A small audio captioner, trained from scratch.
Model: log mel input, encoder arch vit, encoder activation gelu, encoder patch size [32, 4], encoder layers 10, encoder width 128, decoder activation swiglu.
Training: soap at rate 0.0019, 19400 steps, batches of 128.
Rows from block 4 of the audio encoder of a small audio captioner, named by matrix and row number. Rows with one number belong to one neuron. Each number is 200 + 30 x the weight over its row's rms, rounded and kept within 0 to 999. All counts start at 0. After the name is the row's rms in percent of the matrix's.
After each neuron's rows are labels from the 100 clips, of 14976, where the neuron reaches its highest value: "lies over" is the class under the peak; "top examples" is what is common among them. Only what is clearly more common there than usual is listed. The data: synthesized solo parts of chorales (CocoChorales).
# fc1: MLP up (encoder.blocks.4.mlp.fc1.weight, 384x128), inputs 0-127
# fc2: MLP down (encoder.blocks.4.mlp.fc2.weight, 128x384, transposed), outputs 0-127

fc1.97,093,208,148,152,173,228,241,150,192,204,232,184,236,243,182,151,240,197,131,240,195,205,215,172,255,172,227,205,179,188,199,206,189,169,195,224,244,218,194,203,228,187,222,245,150,162,229,225,224,209,146,223,227,158,232,191,223,173,247,198,195,188,227,177,226,196,232,220,191,198,209,171,172,213,159,175,241,182,232,213,190,203,204,294,230,185,173,207,227,189,204,232,173,188,228,269,218,212,257,202,198,202,222,239,211,206,176,192,246,227,199,202,189,215,187,163,194,160,183,238,270,184,197,177,207,185,121,237,211
fc2.97,089,179,249,254,223,180,207,213,187,203,183,196,178,201,180,240,196,153,191,201,248,236,229,167,208,243,209,197,195,220,224,173,192,167,214,205,197,209,264,233,209,182,203,171,184,195,159,207,175,190,231,218,216,163,172,170,227,241,208,170,215,211,275,217,171,159,184,156,254,182,172,188,170,255,211,218,191,179,203,142,213,231,160,174,188,220,207,221,171,201,140,217,208,190,227,163,243,250,201,214,212,257,233,255,227,203,188,180,264,134,185,192,234,212,232,210,235,202,244,182,293,215,183,219,164,216,165,216,217
lies over: F3
top examples: note F3; note G3; cello; double bass

fc1.47,100,145,208,230,226,200,199,182,226,167,197,175,148,187,166,166,217,256,192,195,220,235,203,238,184,253,149,162,172,214,235,191,183,185,185,238,178,205,209,211,177,165,212,195,219,216,230,240,201,156,199,189,257,218,238,140,169,145,243,218,217,188,231,188,241,214,231,182,195,209,193,237,174,208,220,166,200,249,188,198,226,227,164,179,196,244,267,181,226,271,198,184,170,198,205,245,229,226,172,200,179,190,216,176,212,166,213,198,189,187,172,214,186,210,239,246,200,128,195,179,243,210,132,153,235,196,124,198,186
fc2.47,097,206,209,188,216,188,212,204,213,244,261,164,189,248,178,173,216,169,229,189,220,196,184,205,167,179,217,159,112,193,231,236,173,236,169,200,234,184,181,162,228,211,232,204,303,226,262,222,250,206,215,192,225,166,202,193,205,192,184,180,221,246,213,200,220,178,213,236,136,171,174,224,181,202,168,189,180,157,193,205,229,202,234,237,229,224,164,176,255,180,196,166,233,202,201,228,214,189,179,194,214,191,194,289,232,142,171,181,176,171,141,251,221,187,188,199,186,173,200,167,231,217,199,217,225,184,174,230,168
lies over: F#5
top examples: note F#5; trumpet; double bass

fc1.351,110,220,194,153,206,246,169,198,216,172,226,183,240,254,172,137,203,137,190,227,193,218,151,221,160,216,198,214,158,230,197,216,238,216,206,141,206,170,180,212,202,254,204,271,191,245,177,174,291,194,228,173,213,202,198,188,199,229,211,210,163,218,214,227,195,185,214,213,164,217,253,189,249,211,194,184,197,237,255,178,258,194,213,207,193,201,211,180,250,185,260,144,223,182,147,209,177,159,181,168,178,178,221,201,192,208,189,244,186,227,184,170,213,164,194,189,195,202,200,200,226,211,287,176,166,166,224,216,186
fc2.351,103,142,205,175,207,178,192,189,251,155,219,233,229,215,182,207,171,210,165,283,168,244,145,225,232,211,197,212,170,233,200,160,238,219,223,236,192,176,236,237,163,204,179,234,206,222,217,217,269,254,192,214,222,196,179,193,233,245,197,188,183,197,244,258,225,191,213,182,183,226,195,209,181,229,137,164,183,181,163,151,170,197,177,214,218,210,225,182,190,168,217,166,241,222,199,259,207,212,214,176,146,192,196,213,213,178,192,239,144,198,197,225,176,201,170,198,169,161,237,215,287,188,173,161,165,184,192,184,243
lies over: A4; A5
top examples: note A4; note A5; oboe; note B4

fc1.71,099,167,235,204,217,190,218,185,170,206,166,215,177,174,156,193,161,218,201,189,195,183,194,239,229,179,221,187,241,177,155,204,170,166,191,173,154,180,162,162,231,187,193,188,155,165,207,282,193,190,203,144,216,230,231,238,191,205,194,182,195,199,204,154,207,132,238,215,198,198,221,180,217,214,291,198,110,206,299,245,201,218,181,218,234,190,194,212,230,210,205,214,201,226,189,161,189,207,232,221,225,196,176,183,182,158,222,235,136,223,169,202,203,168,162,178,213,211,169,213,210,272,205,210,213,239,194,232,203
fc2.71,106,188,232,188,216,174,189,190,168,176,170,251,182,212,152,198,171,234,231,253,232,209,203,203,221,190,217,202,263,231,166,172,200,223,195,230,237,150,213,292,219,214,187,190,176,191,179,204,178,224,229,231,217,185,228,219,135,164,153,190,193,218,207,140,165,157,207,152,167,214,216,187,198,259,227,220,191,213,296,205,200,232,233,233,143,219,160,151,193,209,179,208,171,181,230,145,199,222,170,231,216,210,177,197,162,162,227,224,215,168,192,193,233,142,184,205,189,166,226,232,187,219,200,172,227,205,218,214,230
lies over: D4
top examples: bassoon; note D4; note C4; note A#3

fc1.206,087,210,144,186,217,249,243,218,188,218,232,193,191,188,202,180,179,219,139,179,146,172,157,160,216,223,217,180,211,162,234,195,148,177,189,162,188,187,189,199,211,195,176,217,154,191,177,201,229,183,163,209,254,161,180,141,241,236,237,237,182,201,195,192,251,202,266,223,176,177,232,235,210,242,221,214,194,206,214,188,173,161,184,187,196,205,209,226,249,188,181,189,214,164,224,224,283,196,227,204,194,194,166,205,214,186,192,200,203,309,202,231,151,182,163,161,155,152,207,169,232,189,172,203,182,165,177,239,172
fc2.206,098,197,239,197,219,177,239,209,182,230,203,224,190,219,196,200,239,172,132,195,243,256,227,224,261,219,185,249,171,206,212,209,167,176,168,217,189,214,206,213,206,141,237,182,217,176,192,207,198,195,197,200,228,167,183,217,178,210,200,180,241,255,230,156,203,164,212,196,193,173,206,233,157,237,181,244,148,177,210,162,169,213,131,184,145,195,149,191,180,174,140,198,188,193,244,186,237,219,196,209,247,182,199,249,231,184,141,204,226,193,187,207,192,164,275,211,151,202,201,196,201,216,206,243,131,183,149,240,170
lies over: F3
top examples: note F3; note G3; bassoon; note A#3

fc1.49,103,224,211,173,225,217,164,262,199,197,238,278,104,161,251,193,173,232,200,174,184,181,211,233,216,110,183,199,168,188,243,227,197,254,135,176,145,214,234,220,159,193,179,167,187,200,196,200,231,239,226,212,190,189,203,198,192,199,233,188,176,151,201,215,152,185,171,198,219,211,209,160,196,189,208,224,227,201,189,174,206,181,155,189,183,155,187,164,203,209,191,147,180,213,160,123,237,144,152,210,194,223,243,248,210,204,220,206,184,181,193,237,201,213,187,214,246,191,201,201,236,222,208,226,196,196,187,237,190
fc2.49,106,212,222,204,210,194,176,231,190,251,219,220,164,187,200,177,211,191,169,210,187,179,216,175,185,201,199,174,160,211,181,219,204,169,223,227,196,202,264,214,259,129,209,232,182,216,206,179,218,201,267,189,203,190,240,229,187,206,243,206,166,132,207,217,216,205,137,206,233,245,234,122,252,198,176,191,192,151,160,191,225,151,157,235,146,174,213,141,188,191,178,192,182,218,201,178,237,192,120,170,198,224,202,249,198,220,192,175,239,172,191,223,200,212,231,215,230,176,224,238,188,205,188,270,171,209,230,181,148
lies over: D4; G4
top examples: horn; note E4; note D4; note G4

fc1.120,094,196,199,179,233,192,228,222,180,251,200,156,187,134,195,205,198,241,229,228,179,236,135,175,203,201,166,206,183,256,197,164,158,189,185,205,193,201,233,201,167,167,181,196,163,218,197,201,245,219,155,245,206,196,239,228,168,204,204,199,191,169,181,198,230,209,222,186,230,143,222,214,210,258,188,239,210,227,249,143,193,207,200,190,227,241,154,218,220,158,144,249,251,174,261,168,232,194,228,190,176,201,202,232,235,186,198,203,237,272,157,187,161,244,144,168,183,172,142,196,225,172,178,177,172,188,217,203,210
fc2.120,098,161,226,234,173,202,204,170,198,183,215,225,201,234,208,191,224,214,224,187,216,243,175,177,175,189,185,297,205,206,201,159,213,172,168,246,151,212,201,192,204,183,180,173,212,179,220,189,195,204,182,235,227,234,229,241,164,244,177,196,203,240,246,143,157,212,213,194,216,209,257,191,227,180,160,199,153,142,187,137,143,220,165,150,179,252,209,167,155,203,213,241,182,200,197,144,240,231,174,190,300,211,188,219,189,182,182,190,270,183,199,168,222,195,206,217,163,178,164,183,209,192,211,230,187,188,185,185,195
lies over: F3; F4
top examples: note F3; tuba; note G3; trombone

fc1.40,100,171,183,235,207,227,191,190,234,144,131,198,192,234,230,183,240,202,147,242,199,193,233,163,164,261,177,220,217,240,173,243,210,174,219,205,185,154,233,151,200,199,212,166,154,163,216,234,170,160,181,213,196,196,176,222,234,193,223,235,187,213,226,205,173,151,160,199,246,205,169,232,127,205,183,209,227,256,217,202,277,157,225,159,232,199,159,180,187,175,165,196,244,189,199,203,197,215,211,170,158,208,261,257,170,177,217,224,221,201,209,206,192,222,179,221,206,244,193,198,223,218,186,248,235,172,209,208,248
fc2.40,092,233,231,132,157,173,195,191,230,223,223,121,193,208,162,205,217,180,236,212,175,281,195,214,241,203,208,189,145,154,161,150,202,242,200,200,160,225,227,217,203,182,227,237,213,213,171,150,221,256,240,219,195,194,222,212,222,196,198,197,180,231,198,169,182,199,182,203,166,213,188,206,212,185,151,202,159,128,182,182,176,258,164,243,160,231,178,188,248,167,195,196,207,153,269,229,230,241,196,212,179,175,222,223,195,175,151,202,206,190,207,199,223,191,232,179,218,168,231,199,167,229,176,209,213,261,173,169,226
lies over: F#5
top examples: note E5; violin; note F#5

fc1.256,102,209,187,182,113,219,214,186,206,180,205,182,222,167,211,237,185,205,217,207,134,159,221,239,192,206,239,210,221,209,204,264,176,148,221,183,206,296,146,185,211,170,226,199,220,220,171,254,218,187,164,206,208,239,130,183,180,215,151,218,222,237,184,149,188,168,198,190,175,196,169,258,213,137,239,176,207,258,205,225,186,207,192,221,226,206,188,173,242,235,257,208,173,205,175,197,208,230,179,179,213,128,202,178,161,213,247,240,187,227,248,196,199,198,170,217,201,198,197,170,183,206,204,234,200,186,181,180,225
fc2.256,086,185,197,188,164,199,189,259,226,214,232,192,202,189,201,255,178,237,217,187,164,214,256,142,206,178,233,183,149,212,151,187,200,208,190,199,207,165,183,218,208,190,213,193,203,182,152,229,186,187,262,266,172,161,235,206,219,205,151,245,170,221,242,145,176,225,172,178,197,227,189,181,202,178,166,213,210,156,201,167,249,246,250,185,201,180,183,192,207,181,183,235,173,190,199,172,207,184,215,158,144,176,209,265,179,196,141,262,154,199,180,221,240,223,218,166,201,280,217,192,189,245,208,214,163,226,217,179,162
lies over: G#3
top examples: bassoon; note G#3; note A#3; note F#3

fc1.27,099,193,152,196,236,187,218,227,208,194,210,212,157,216,172,191,181,187,145,200,203,215,192,221,249,173,220,199,160,191,164,210,199,161,165,204,193,199,273,221,215,162,162,234,155,159,233,181,203,155,175,225,136,180,172,230,173,222,177,207,202,202,160,250,232,211,177,224,258,213,193,263,193,184,223,222,207,212,250,187,243,161,196,243,248,236,240,178,202,181,172,187,225,198,215,189,178,215,201,248,168,189,237,247,152,206,226,160,186,266,212,203,154,237,248,220,165,162,199,173,203,228,273,212,173,208,187,222,233
fc2.27,095,176,144,228,185,144,197,202,224,207,202,233,153,199,146,174,171,213,190,207,218,241,197,217,164,187,229,186,166,176,155,247,193,209,218,175,200,193,244,227,209,205,153,160,226,168,161,178,180,205,177,230,176,171,201,210,196,182,181,256,182,154,189,213,209,198,213,173,177,186,179,198,200,181,179,183,263,140,187,190,213,199,124,240,180,178,164,204,173,180,198,197,159,227,203,171,194,209,209,179,263,160,228,301,187,167,184,188,130,192,220,209,172,195,206,207,250,190,171,235,223,221,162,264,245,199,195,162,243
lies over: F#5
top examples: violin; note F#5; note E5

fc1.375,101,176,222,223,202,134,184,156,231,236,215,166,202,201,210,175,210,215,210,206,224,206,184,145,239,190,221,167,164,245,175,184,188,160,236,166,211,248,163,231,189,221,166,222,189,205,199,230,219,179,181,102,197,230,152,237,205,216,183,188,223,158,155,173,181,162,159,233,254,231,235,179,193,186,179,204,243,260,204,238,218,208,163,190,229,171,240,198,218,197,202,197,188,183,213,132,193,155,244,209,213,193,215,195,208,173,168,223,189,163,232,183,242,253,226,222,223,175,167,227,211,178,158,216,270,166,174,164,199
fc2.375,093,208,209,215,197,133,236,206,236,199,185,216,153,192,221,175,215,166,185,209,166,259,165,182,232,198,210,215,118,208,184,203,244,206,219,150,202,166,231,188,194,166,207,178,178,265,183,164,191,257,214,225,227,201,164,144,180,227,181,218,196,198,219,235,198,168,214,219,160,204,199,198,204,191,175,205,155,139,159,188,192,213,204,197,269,163,168,243,184,179,205,198,191,251,186,176,220,190,132,162,222,180,157,324,214,161,182,163,199,198,185,172,183,188,180,174,241,182,224,187,210,225,209,209,208,212,207,205,214
lies over: D#4
top examples: note D#4; viola; note D4; note E4

fc1.64,100,191,131,170,134,240,212,165,212,174,180,231,193,185,168,186,215,186,173,210,194,204,223,210,191,298,164,155,174,178,201,179,208,246,224,202,195,175,233,202,181,195,245,182,190,199,241,195,207,177,189,156,201,237,155,193,121,196,200,200,226,231,180,253,235,169,242,181,180,178,220,198,252,177,160,193,220,198,187,203,232,216,169,119,195,200,197,202,209,192,240,165,190,208,206,177,188,203,129,178,181,199,169,226,193,225,248,237,190,185,196,202,214,175,156,255,174,160,215,204,192,208,183,220,229,191,143,224,126
fc2.64,095,219,234,177,245,175,229,217,226,178,230,154,180,207,164,237,214,239,220,209,211,205,174,232,243,226,172,159,104,224,206,179,204,128,203,212,224,240,173,181,187,172,163,171,217,207,214,225,200,218,212,177,238,192,175,182,226,155,192,186,226,217,240,225,223,217,213,251,183,249,171,202,154,183,187,153,188,166,183,151,211,230,197,160,176,198,174,185,168,171,190,164,219,189,174,194,167,210,209,191,226,218,234,278,236,196,157,198,210,138,176,172,209,253,187,168,253,244,161,195,185,257,218,246,188,217,211,199,225
lies over: F#5
top examples: violin; note F#5; note E5

fc1.102,104,238,172,228,217,177,175,176,211,170,189,189,185,131,179,194,184,237,174,212,189,179,157,171,206,184,186,171,148,202,178,204,180,254,163,168,251,200,189,226,194,235,188,238,167,202,207,201,148,214,145,225,166,188,205,231,263,195,246,171,189,204,156,217,219,240,199,237,204,206,165,192,231,228,234,220,189,239,197,198,201,193,188,192,179,278,201,224,209,183,245,215,231,240,185,202,208,187,167,181,219,184,169,156,230,197,185,213,172,188,251,175,139,216,214,202,255,219,180,247,112,136,181,267,221,234,198,215,209
fc2.102,102,193,169,188,133,171,201,160,235,163,221,194,178,234,159,192,212,210,171,254,314,200,231,207,162,195,199,249,159,196,199,179,171,199,224,227,241,212,168,230,211,186,144,218,217,188,180,221,224,208,214,208,165,173,121,170,220,200,210,210,180,198,229,173,210,228,191,187,208,173,159,240,186,227,235,233,214,151,164,168,183,152,232,188,181,244,164,177,183,227,222,208,215,266,241,182,173,213,205,185,169,171,203,198,195,166,185,183,184,183,199,187,198,191,218,175,210,178,182,185,179,187,139,210,173,302,199,188,218
lies over: F#5; F#4
top examples: note F#5; flute; note G#5

fc1.235,094,207,230,202,196,250,227,241,207,221,222,213,191,189,204,192,179,178,116,221,194,186,151,177,203,202,223,206,234,221,197,172,172,168,151,158,209,212,217,192,184,183,226,219,207,153,189,235,220,196,152,240,221,208,221,129,242,255,188,240,204,177,163,164,259,216,284,219,202,172,215,170,239,217,189,231,191,199,241,185,193,199,213,206,203,193,197,241,199,193,175,203,218,158,207,232,240,190,226,163,187,166,192,223,231,220,181,174,213,303,174,264,192,215,156,173,145,152,179,212,247,184,184,218,196,191,163,226,218
fc2.235,101,182,212,160,188,159,240,231,163,209,239,236,176,240,170,208,185,181,181,220,231,225,198,176,218,220,225,261,234,220,211,224,183,204,158,178,201,229,214,238,200,209,204,165,205,206,208,193,189,191,216,243,247,212,193,196,206,256,203,187,217,238,250,162,162,199,178,168,265,142,189,194,220,179,137,257,155,176,265,183,148,178,192,201,155,210,184,211,185,220,145,250,183,196,251,196,234,230,198,204,263,210,220,225,157,195,186,204,242,217,203,228,199,223,233,272,166,200,196,204,226,204,195,240,151,217,176,242,153
lies over: F3
top examples: note F3; cello; note G3; note D#3

fc1.236,106,257,185,204,222,213,243,206,227,218,212,186,207,117,201,158,213,216,187,139,190,275,182,186,176,191,184,205,203,183,204,227,145,213,169,214,161,195,162,214,219,251,228,178,146,205,194,159,255,238,203,215,196,174,194,220,189,204,226,214,210,229,245,179,213,210,239,231,239,180,234,197,215,146,209,211,202,209,178,216,178,180,202,166,200,210,198,188,220,186,207,210,159,220,207,140,238,223,176,138,146,229,174,192,164,163,159,251,208,221,220,177,161,190,178,244,206,120,130,227,200,174,166,212,205,147,213,173,192
fc2.236,108,210,278,229,140,167,278,179,150,200,224,229,170,175,205,179,219,203,189,147,178,226,231,193,218,179,169,263,190,215,262,169,198,187,211,208,202,228,203,235,191,211,237,179,181,252,215,202,171,203,169,252,187,208,213,255,173,185,213,207,248,167,178,198,203,196,220,221,185,201,197,178,197,218,217,202,143,215,137,174,172,218,167,153,217,257,151,159,221,193,201,249,202,162,212,136,212,169,220,203,179,203,207,230,200,187,219,200,207,185,176,190,248,172,240,224,179,187,183,188,149,224,147,220,182,145,236,203,239
lies over: F4
top examples: trombone; note F4

fc1.307,099,200,239,210,203,215,158,223,180,221,205,190,224,171,242,196,187,204,237,205,195,205,183,169,265,169,233,184,185,226,200,182,162,217,213,218,211,226,181,173,124,263,168,200,206,214,198,155,203,155,209,155,201,165,213,192,213,232,168,238,215,208,193,234,218,196,208,148,123,185,233,162,167,237,248,196,279,237,213,214,117,209,176,200,177,228,180,174,242,160,237,179,178,200,164,212,229,175,257,214,203,255,148,262,217,188,228,204,187,208,187,257,206,240,182,231,222,168,179,177,239,207,197,201,202,195,182,207,199
fc2.307,101,216,160,187,203,213,231,204,230,199,217,182,203,200,160,199,186,187,196,172,222,226,180,240,233,269,199,203,85,215,176,215,259,212,169,235,182,201,210,187,210,183,217,190,217,214,205,185,198,243,205,185,179,179,226,178,200,220,206,189,207,229,183,201,216,177,190,204,147,195,214,181,220,161,149,145,187,181,165,176,234,190,194,232,248,223,161,234,203,123,201,131,187,215,185,241,191,188,188,233,243,132,208,295,186,160,146,200,190,192,186,193,197,212,198,160,248,208,234,215,216,213,242,188,225,182,192,211,268
lies over: A4
top examples: note A4; clarinet; note G4

fc1.294,102,227,201,173,190,240,209,259,217,193,162,192,145,176,198,225,159,179,193,250,212,169,212,202,132,262,148,179,178,140,186,233,175,229,198,194,153,138,272,226,217,156,202,225,171,169,242,216,169,193,230,215,220,211,147,170,139,205,178,150,200,248,241,196,176,211,217,168,172,200,186,200,237,177,178,217,205,215,167,230,222,198,153,169,196,224,219,234,233,180,238,184,229,186,149,179,227,207,167,200,206,185,162,249,204,238,217,211,169,227,206,221,184,253,197,197,230,206,233,230,165,198,215,228,198,240,207,173,175
fc2.294,102,197,166,141,253,121,236,194,167,199,219,222,173,213,144,204,214,198,165,186,248,168,189,208,150,198,207,155,131,192,222,183,201,215,159,211,241,199,163,199,194,173,242,177,140,213,239,170,197,208,249,230,213,145,210,225,242,129,245,222,202,188,221,239,167,223,162,188,237,191,227,208,191,218,210,237,178,217,185,167,163,211,204,181,152,233,150,229,160,198,233,229,192,222,213,161,191,216,196,235,165,191,273,239,226,200,175,233,209,161,201,204,167,187,234,188,185,229,166,241,183,199,189,179,202,207,193,176,220
lies over: F#5
top examples: note F#5; violin; note E5

fc1.54,107,169,205,203,155,193,159,189,219,185,180,167,226,148,283,237,221,213,169,188,160,135,175,159,185,195,218,210,166,239,215,230,255,202,208,175,169,177,162,188,186,261,179,203,167,204,169,207,224,211,184,225,237,190,196,233,224,208,168,194,155,196,180,200,220,146,210,203,221,189,181,235,141,173,227,150,231,149,199,199,130,232,168,185,171,251,207,142,204,168,209,208,226,201,168,255,232,179,236,152,191,213,194,188,202,171,188,176,163,185,191,222,266,241,223,205,218,209,240,228,218,193,143,204,222,183,191,235,190
fc2.54,105,187,187,163,222,216,178,234,219,184,223,155,228,164,201,192,196,199,198,214,179,222,108,245,166,226,194,225,197,105,164,222,289,231,215,183,204,194,166,165,202,223,143,205,217,223,206,188,218,195,165,172,226,211,210,206,210,232,225,209,142,228,269,159,245,202,221,222,154,228,216,203,187,204,210,165,228,176,174,144,178,256,235,190,154,199,208,222,188,210,187,211,201,188,253,217,194,197,172,246,219,208,194,186,213,141,171,192,188,215,173,215,198,231,179,238,183,196,168,234,210,163,228,271,218,210,165,211,220
lies over: A4; G4
top examples: oboe; note A4; note G4; note A#4

fc1.257,103,177,243,163,149,251,242,210,212,169,165,183,198,204,266,186,215,198,184,191,181,256,236,217,150,169,229,176,190,182,237,208,215,165,228,203,181,207,203,166,222,208,215,223,214,241,175,267,264,182,193,187,199,193,175,236,171,196,200,235,245,252,215,203,211,178,136,183,210,209,203,199,251,165,251,179,202,240,222,181,250,222,206,203,261,156,210,254,223,215,212,203,204,170,195,225,211,216,225,203,220,186,179,170,158,224,274,207,189,211,209,202,195,248,155,252,225,240,188,176,149,211,137,228,174,172,203,218,203
fc2.257,104,179,217,144,164,220,168,283,230,176,163,179,172,195,189,210,201,209,199,219,225,222,223,167,192,235,212,285,204,205,207,204,221,220,204,184,225,211,206,208,182,199,170,174,271,221,155,156,244,202,211,226,215,211,211,200,182,160,197,205,220,226,195,153,155,171,107,202,203,242,168,171,234,150,205,160,167,146,223,163,183,174,233,213,206,179,139,217,219,220,176,192,142,155,227,220,208,200,191,197,157,188,209,202,195,222,196,255,220,197,198,232,184,134,241,236,183,206,198,187,216,225,211,237,194,246,157,199,169
lies over: G#3
top examples: note G#3; note A#3; note F#3; cello

fc1.273,103,166,184,183,160,209,161,211,225,233,229,270,204,194,212,218,206,233,210,209,244,153,224,254,177,196,187,174,188,197,232,174,198,169,213,144,183,145,171,212,190,170,219,207,206,164,217,192,199,166,180,199,173,205,215,176,211,181,214,192,157,228,225,145,231,244,212,214,254,200,184,177,157,187,200,116,265,174,206,203,223,172,185,168,224,150,220,189,196,207,187,155,155,223,237,163,246,214,284,222,202,230,148,230,231,194,169,210,249,178,238,173,250,159,231,215,223,194,153,174,197,203,204,222,249,196,200,200,217
fc2.273,097,237,160,149,219,189,220,213,197,181,201,176,212,213,176,179,222,199,188,238,231,215,228,150,231,210,244,236,58,208,171,204,178,183,211,196,211,217,236,251,238,214,215,235,189,249,202,164,177,235,226,203,225,175,196,207,165,196,213,210,193,214,227,227,204,217,206,216,181,207,172,192,206,209,205,208,195,193,178,170,163,195,201,204,205,160,145,229,205,154,230,205,186,222,151,187,155,247,148,216,222,134,202,295,246,155,191,161,181,195,161,204,178,166,188,189,234,189,183,222,202,234,221,200,198,192,190,257,224
lies over: F#5
top examples: note F#5; violin; note E5; note G#5

fc1.380,092,245,216,165,200,226,157,176,183,192,213,198,206,188,166,179,203,148,229,251,170,186,231,221,224,192,175,206,207,192,199,192,264,201,198,232,162,165,200,251,188,238,197,261,223,227,187,189,221,195,154,166,238,223,154,134,185,203,227,147,141,195,229,238,242,202,168,186,219,197,177,220,194,196,144,154,191,200,231,205,188,207,181,195,213,230,214,173,252,199,181,187,257,179,186,194,232,165,170,146,200,206,214,221,142,151,194,199,171,155,147,226,241,204,141,149,177,214,160,248,208,229,220,187,261,196,208,222,209
fc2.380,095,141,206,224,192,187,238,127,221,150,203,209,212,217,184,204,175,186,179,237,192,265,212,233,274,132,203,233,225,218,199,199,198,199,200,177,222,179,213,224,166,213,188,248,192,202,217,211,185,189,215,223,189,183,192,218,189,242,220,146,215,202,240,239,215,183,208,200,186,210,213,214,159,179,128,203,215,233,158,173,162,226,225,219,248,210,191,189,229,204,183,134,262,251,222,238,191,238,206,240,162,181,178,196,225,160,159,207,200,229,205,188,173,175,241,156,177,187,208,230,224,190,168,224,184,291,211,145,211
lies over: A4
top examples: note A4; violin; note E4; note G4

fc1.110,116,183,210,196,207,160,165,219,214,194,181,248,217,213,211,276,138,207,177,192,152,151,209,193,219,146,235,186,181,203,199,198,208,188,235,156,184,235,212,144,242,168,174,217,216,261,182,259,218,190,256,174,285,195,166,184,223,170,207,198,210,229,185,196,214,205,239,180,220,204,115,233,149,214,233,201,203,180,177,216,150,201,165,221,226,201,232,216,223,179,223,227,226,217,159,179,205,215,190,166,182,167,193,184,205,178,230,174,139,245,199,192,236,204,202,212,238,176,167,202,141,233,217,207,195,146,176,189,170
fc2.110,120,170,254,200,215,188,209,211,196,242,212,196,237,198,223,218,187,198,180,220,221,211,244,173,220,164,258,221,189,176,178,208,176,261,204,203,240,197,192,275,199,205,146,163,161,190,148,206,203,182,241,222,236,163,161,221,225,229,172,242,186,166,218,232,190,209,216,213,205,213,122,146,202,215,164,160,228,174,192,158,160,245,199,136,169,212,209,246,186,203,216,179,212,182,221,198,204,197,167,158,257,187,205,230,190,149,228,252,214,222,148,165,262,204,155,218,177,183,180,206,172,221,182,209,163,148,223,229,194
lies over: D#4
top examples: viola; note D#4; note F4

fc1.251,102,192,228,215,154,234,192,181,174,197,222,195,195,176,203,231,205,216,161,210,215,240,145,136,161,185,177,213,158,242,193,142,232,203,236,232,219,155,205,228,173,237,193,240,194,146,203,193,249,224,238,256,211,154,205,207,209,184,184,153,147,163,219,164,201,220,199,201,228,187,190,181,183,137,200,156,183,181,177,227,234,228,190,246,193,257,215,174,179,193,139,257,209,242,198,203,197,170,235,208,215,246,200,227,197,164,166,221,220,170,243,140,191,215,222,227,209,247,189,240,199,205,173,225,255,148,181,205,214
fc2.251,101,198,250,215,189,205,228,208,221,187,199,174,202,188,187,173,158,178,172,179,226,248,184,197,187,191,185,222,232,178,129,184,200,200,255,241,218,246,195,230,242,176,191,202,188,196,178,116,152,247,171,199,206,141,209,190,240,241,199,221,218,173,251,212,181,149,176,231,226,214,200,180,167,180,190,231,241,156,189,195,208,245,175,201,205,231,167,167,175,145,158,284,206,174,232,238,181,216,225,204,180,214,144,207,218,212,154,197,196,156,183,155,218,222,171,199,227,194,250,226,212,203,205,242,181,232,168,214,137
lies over: F4
top examples: note F4; saxophone; note G4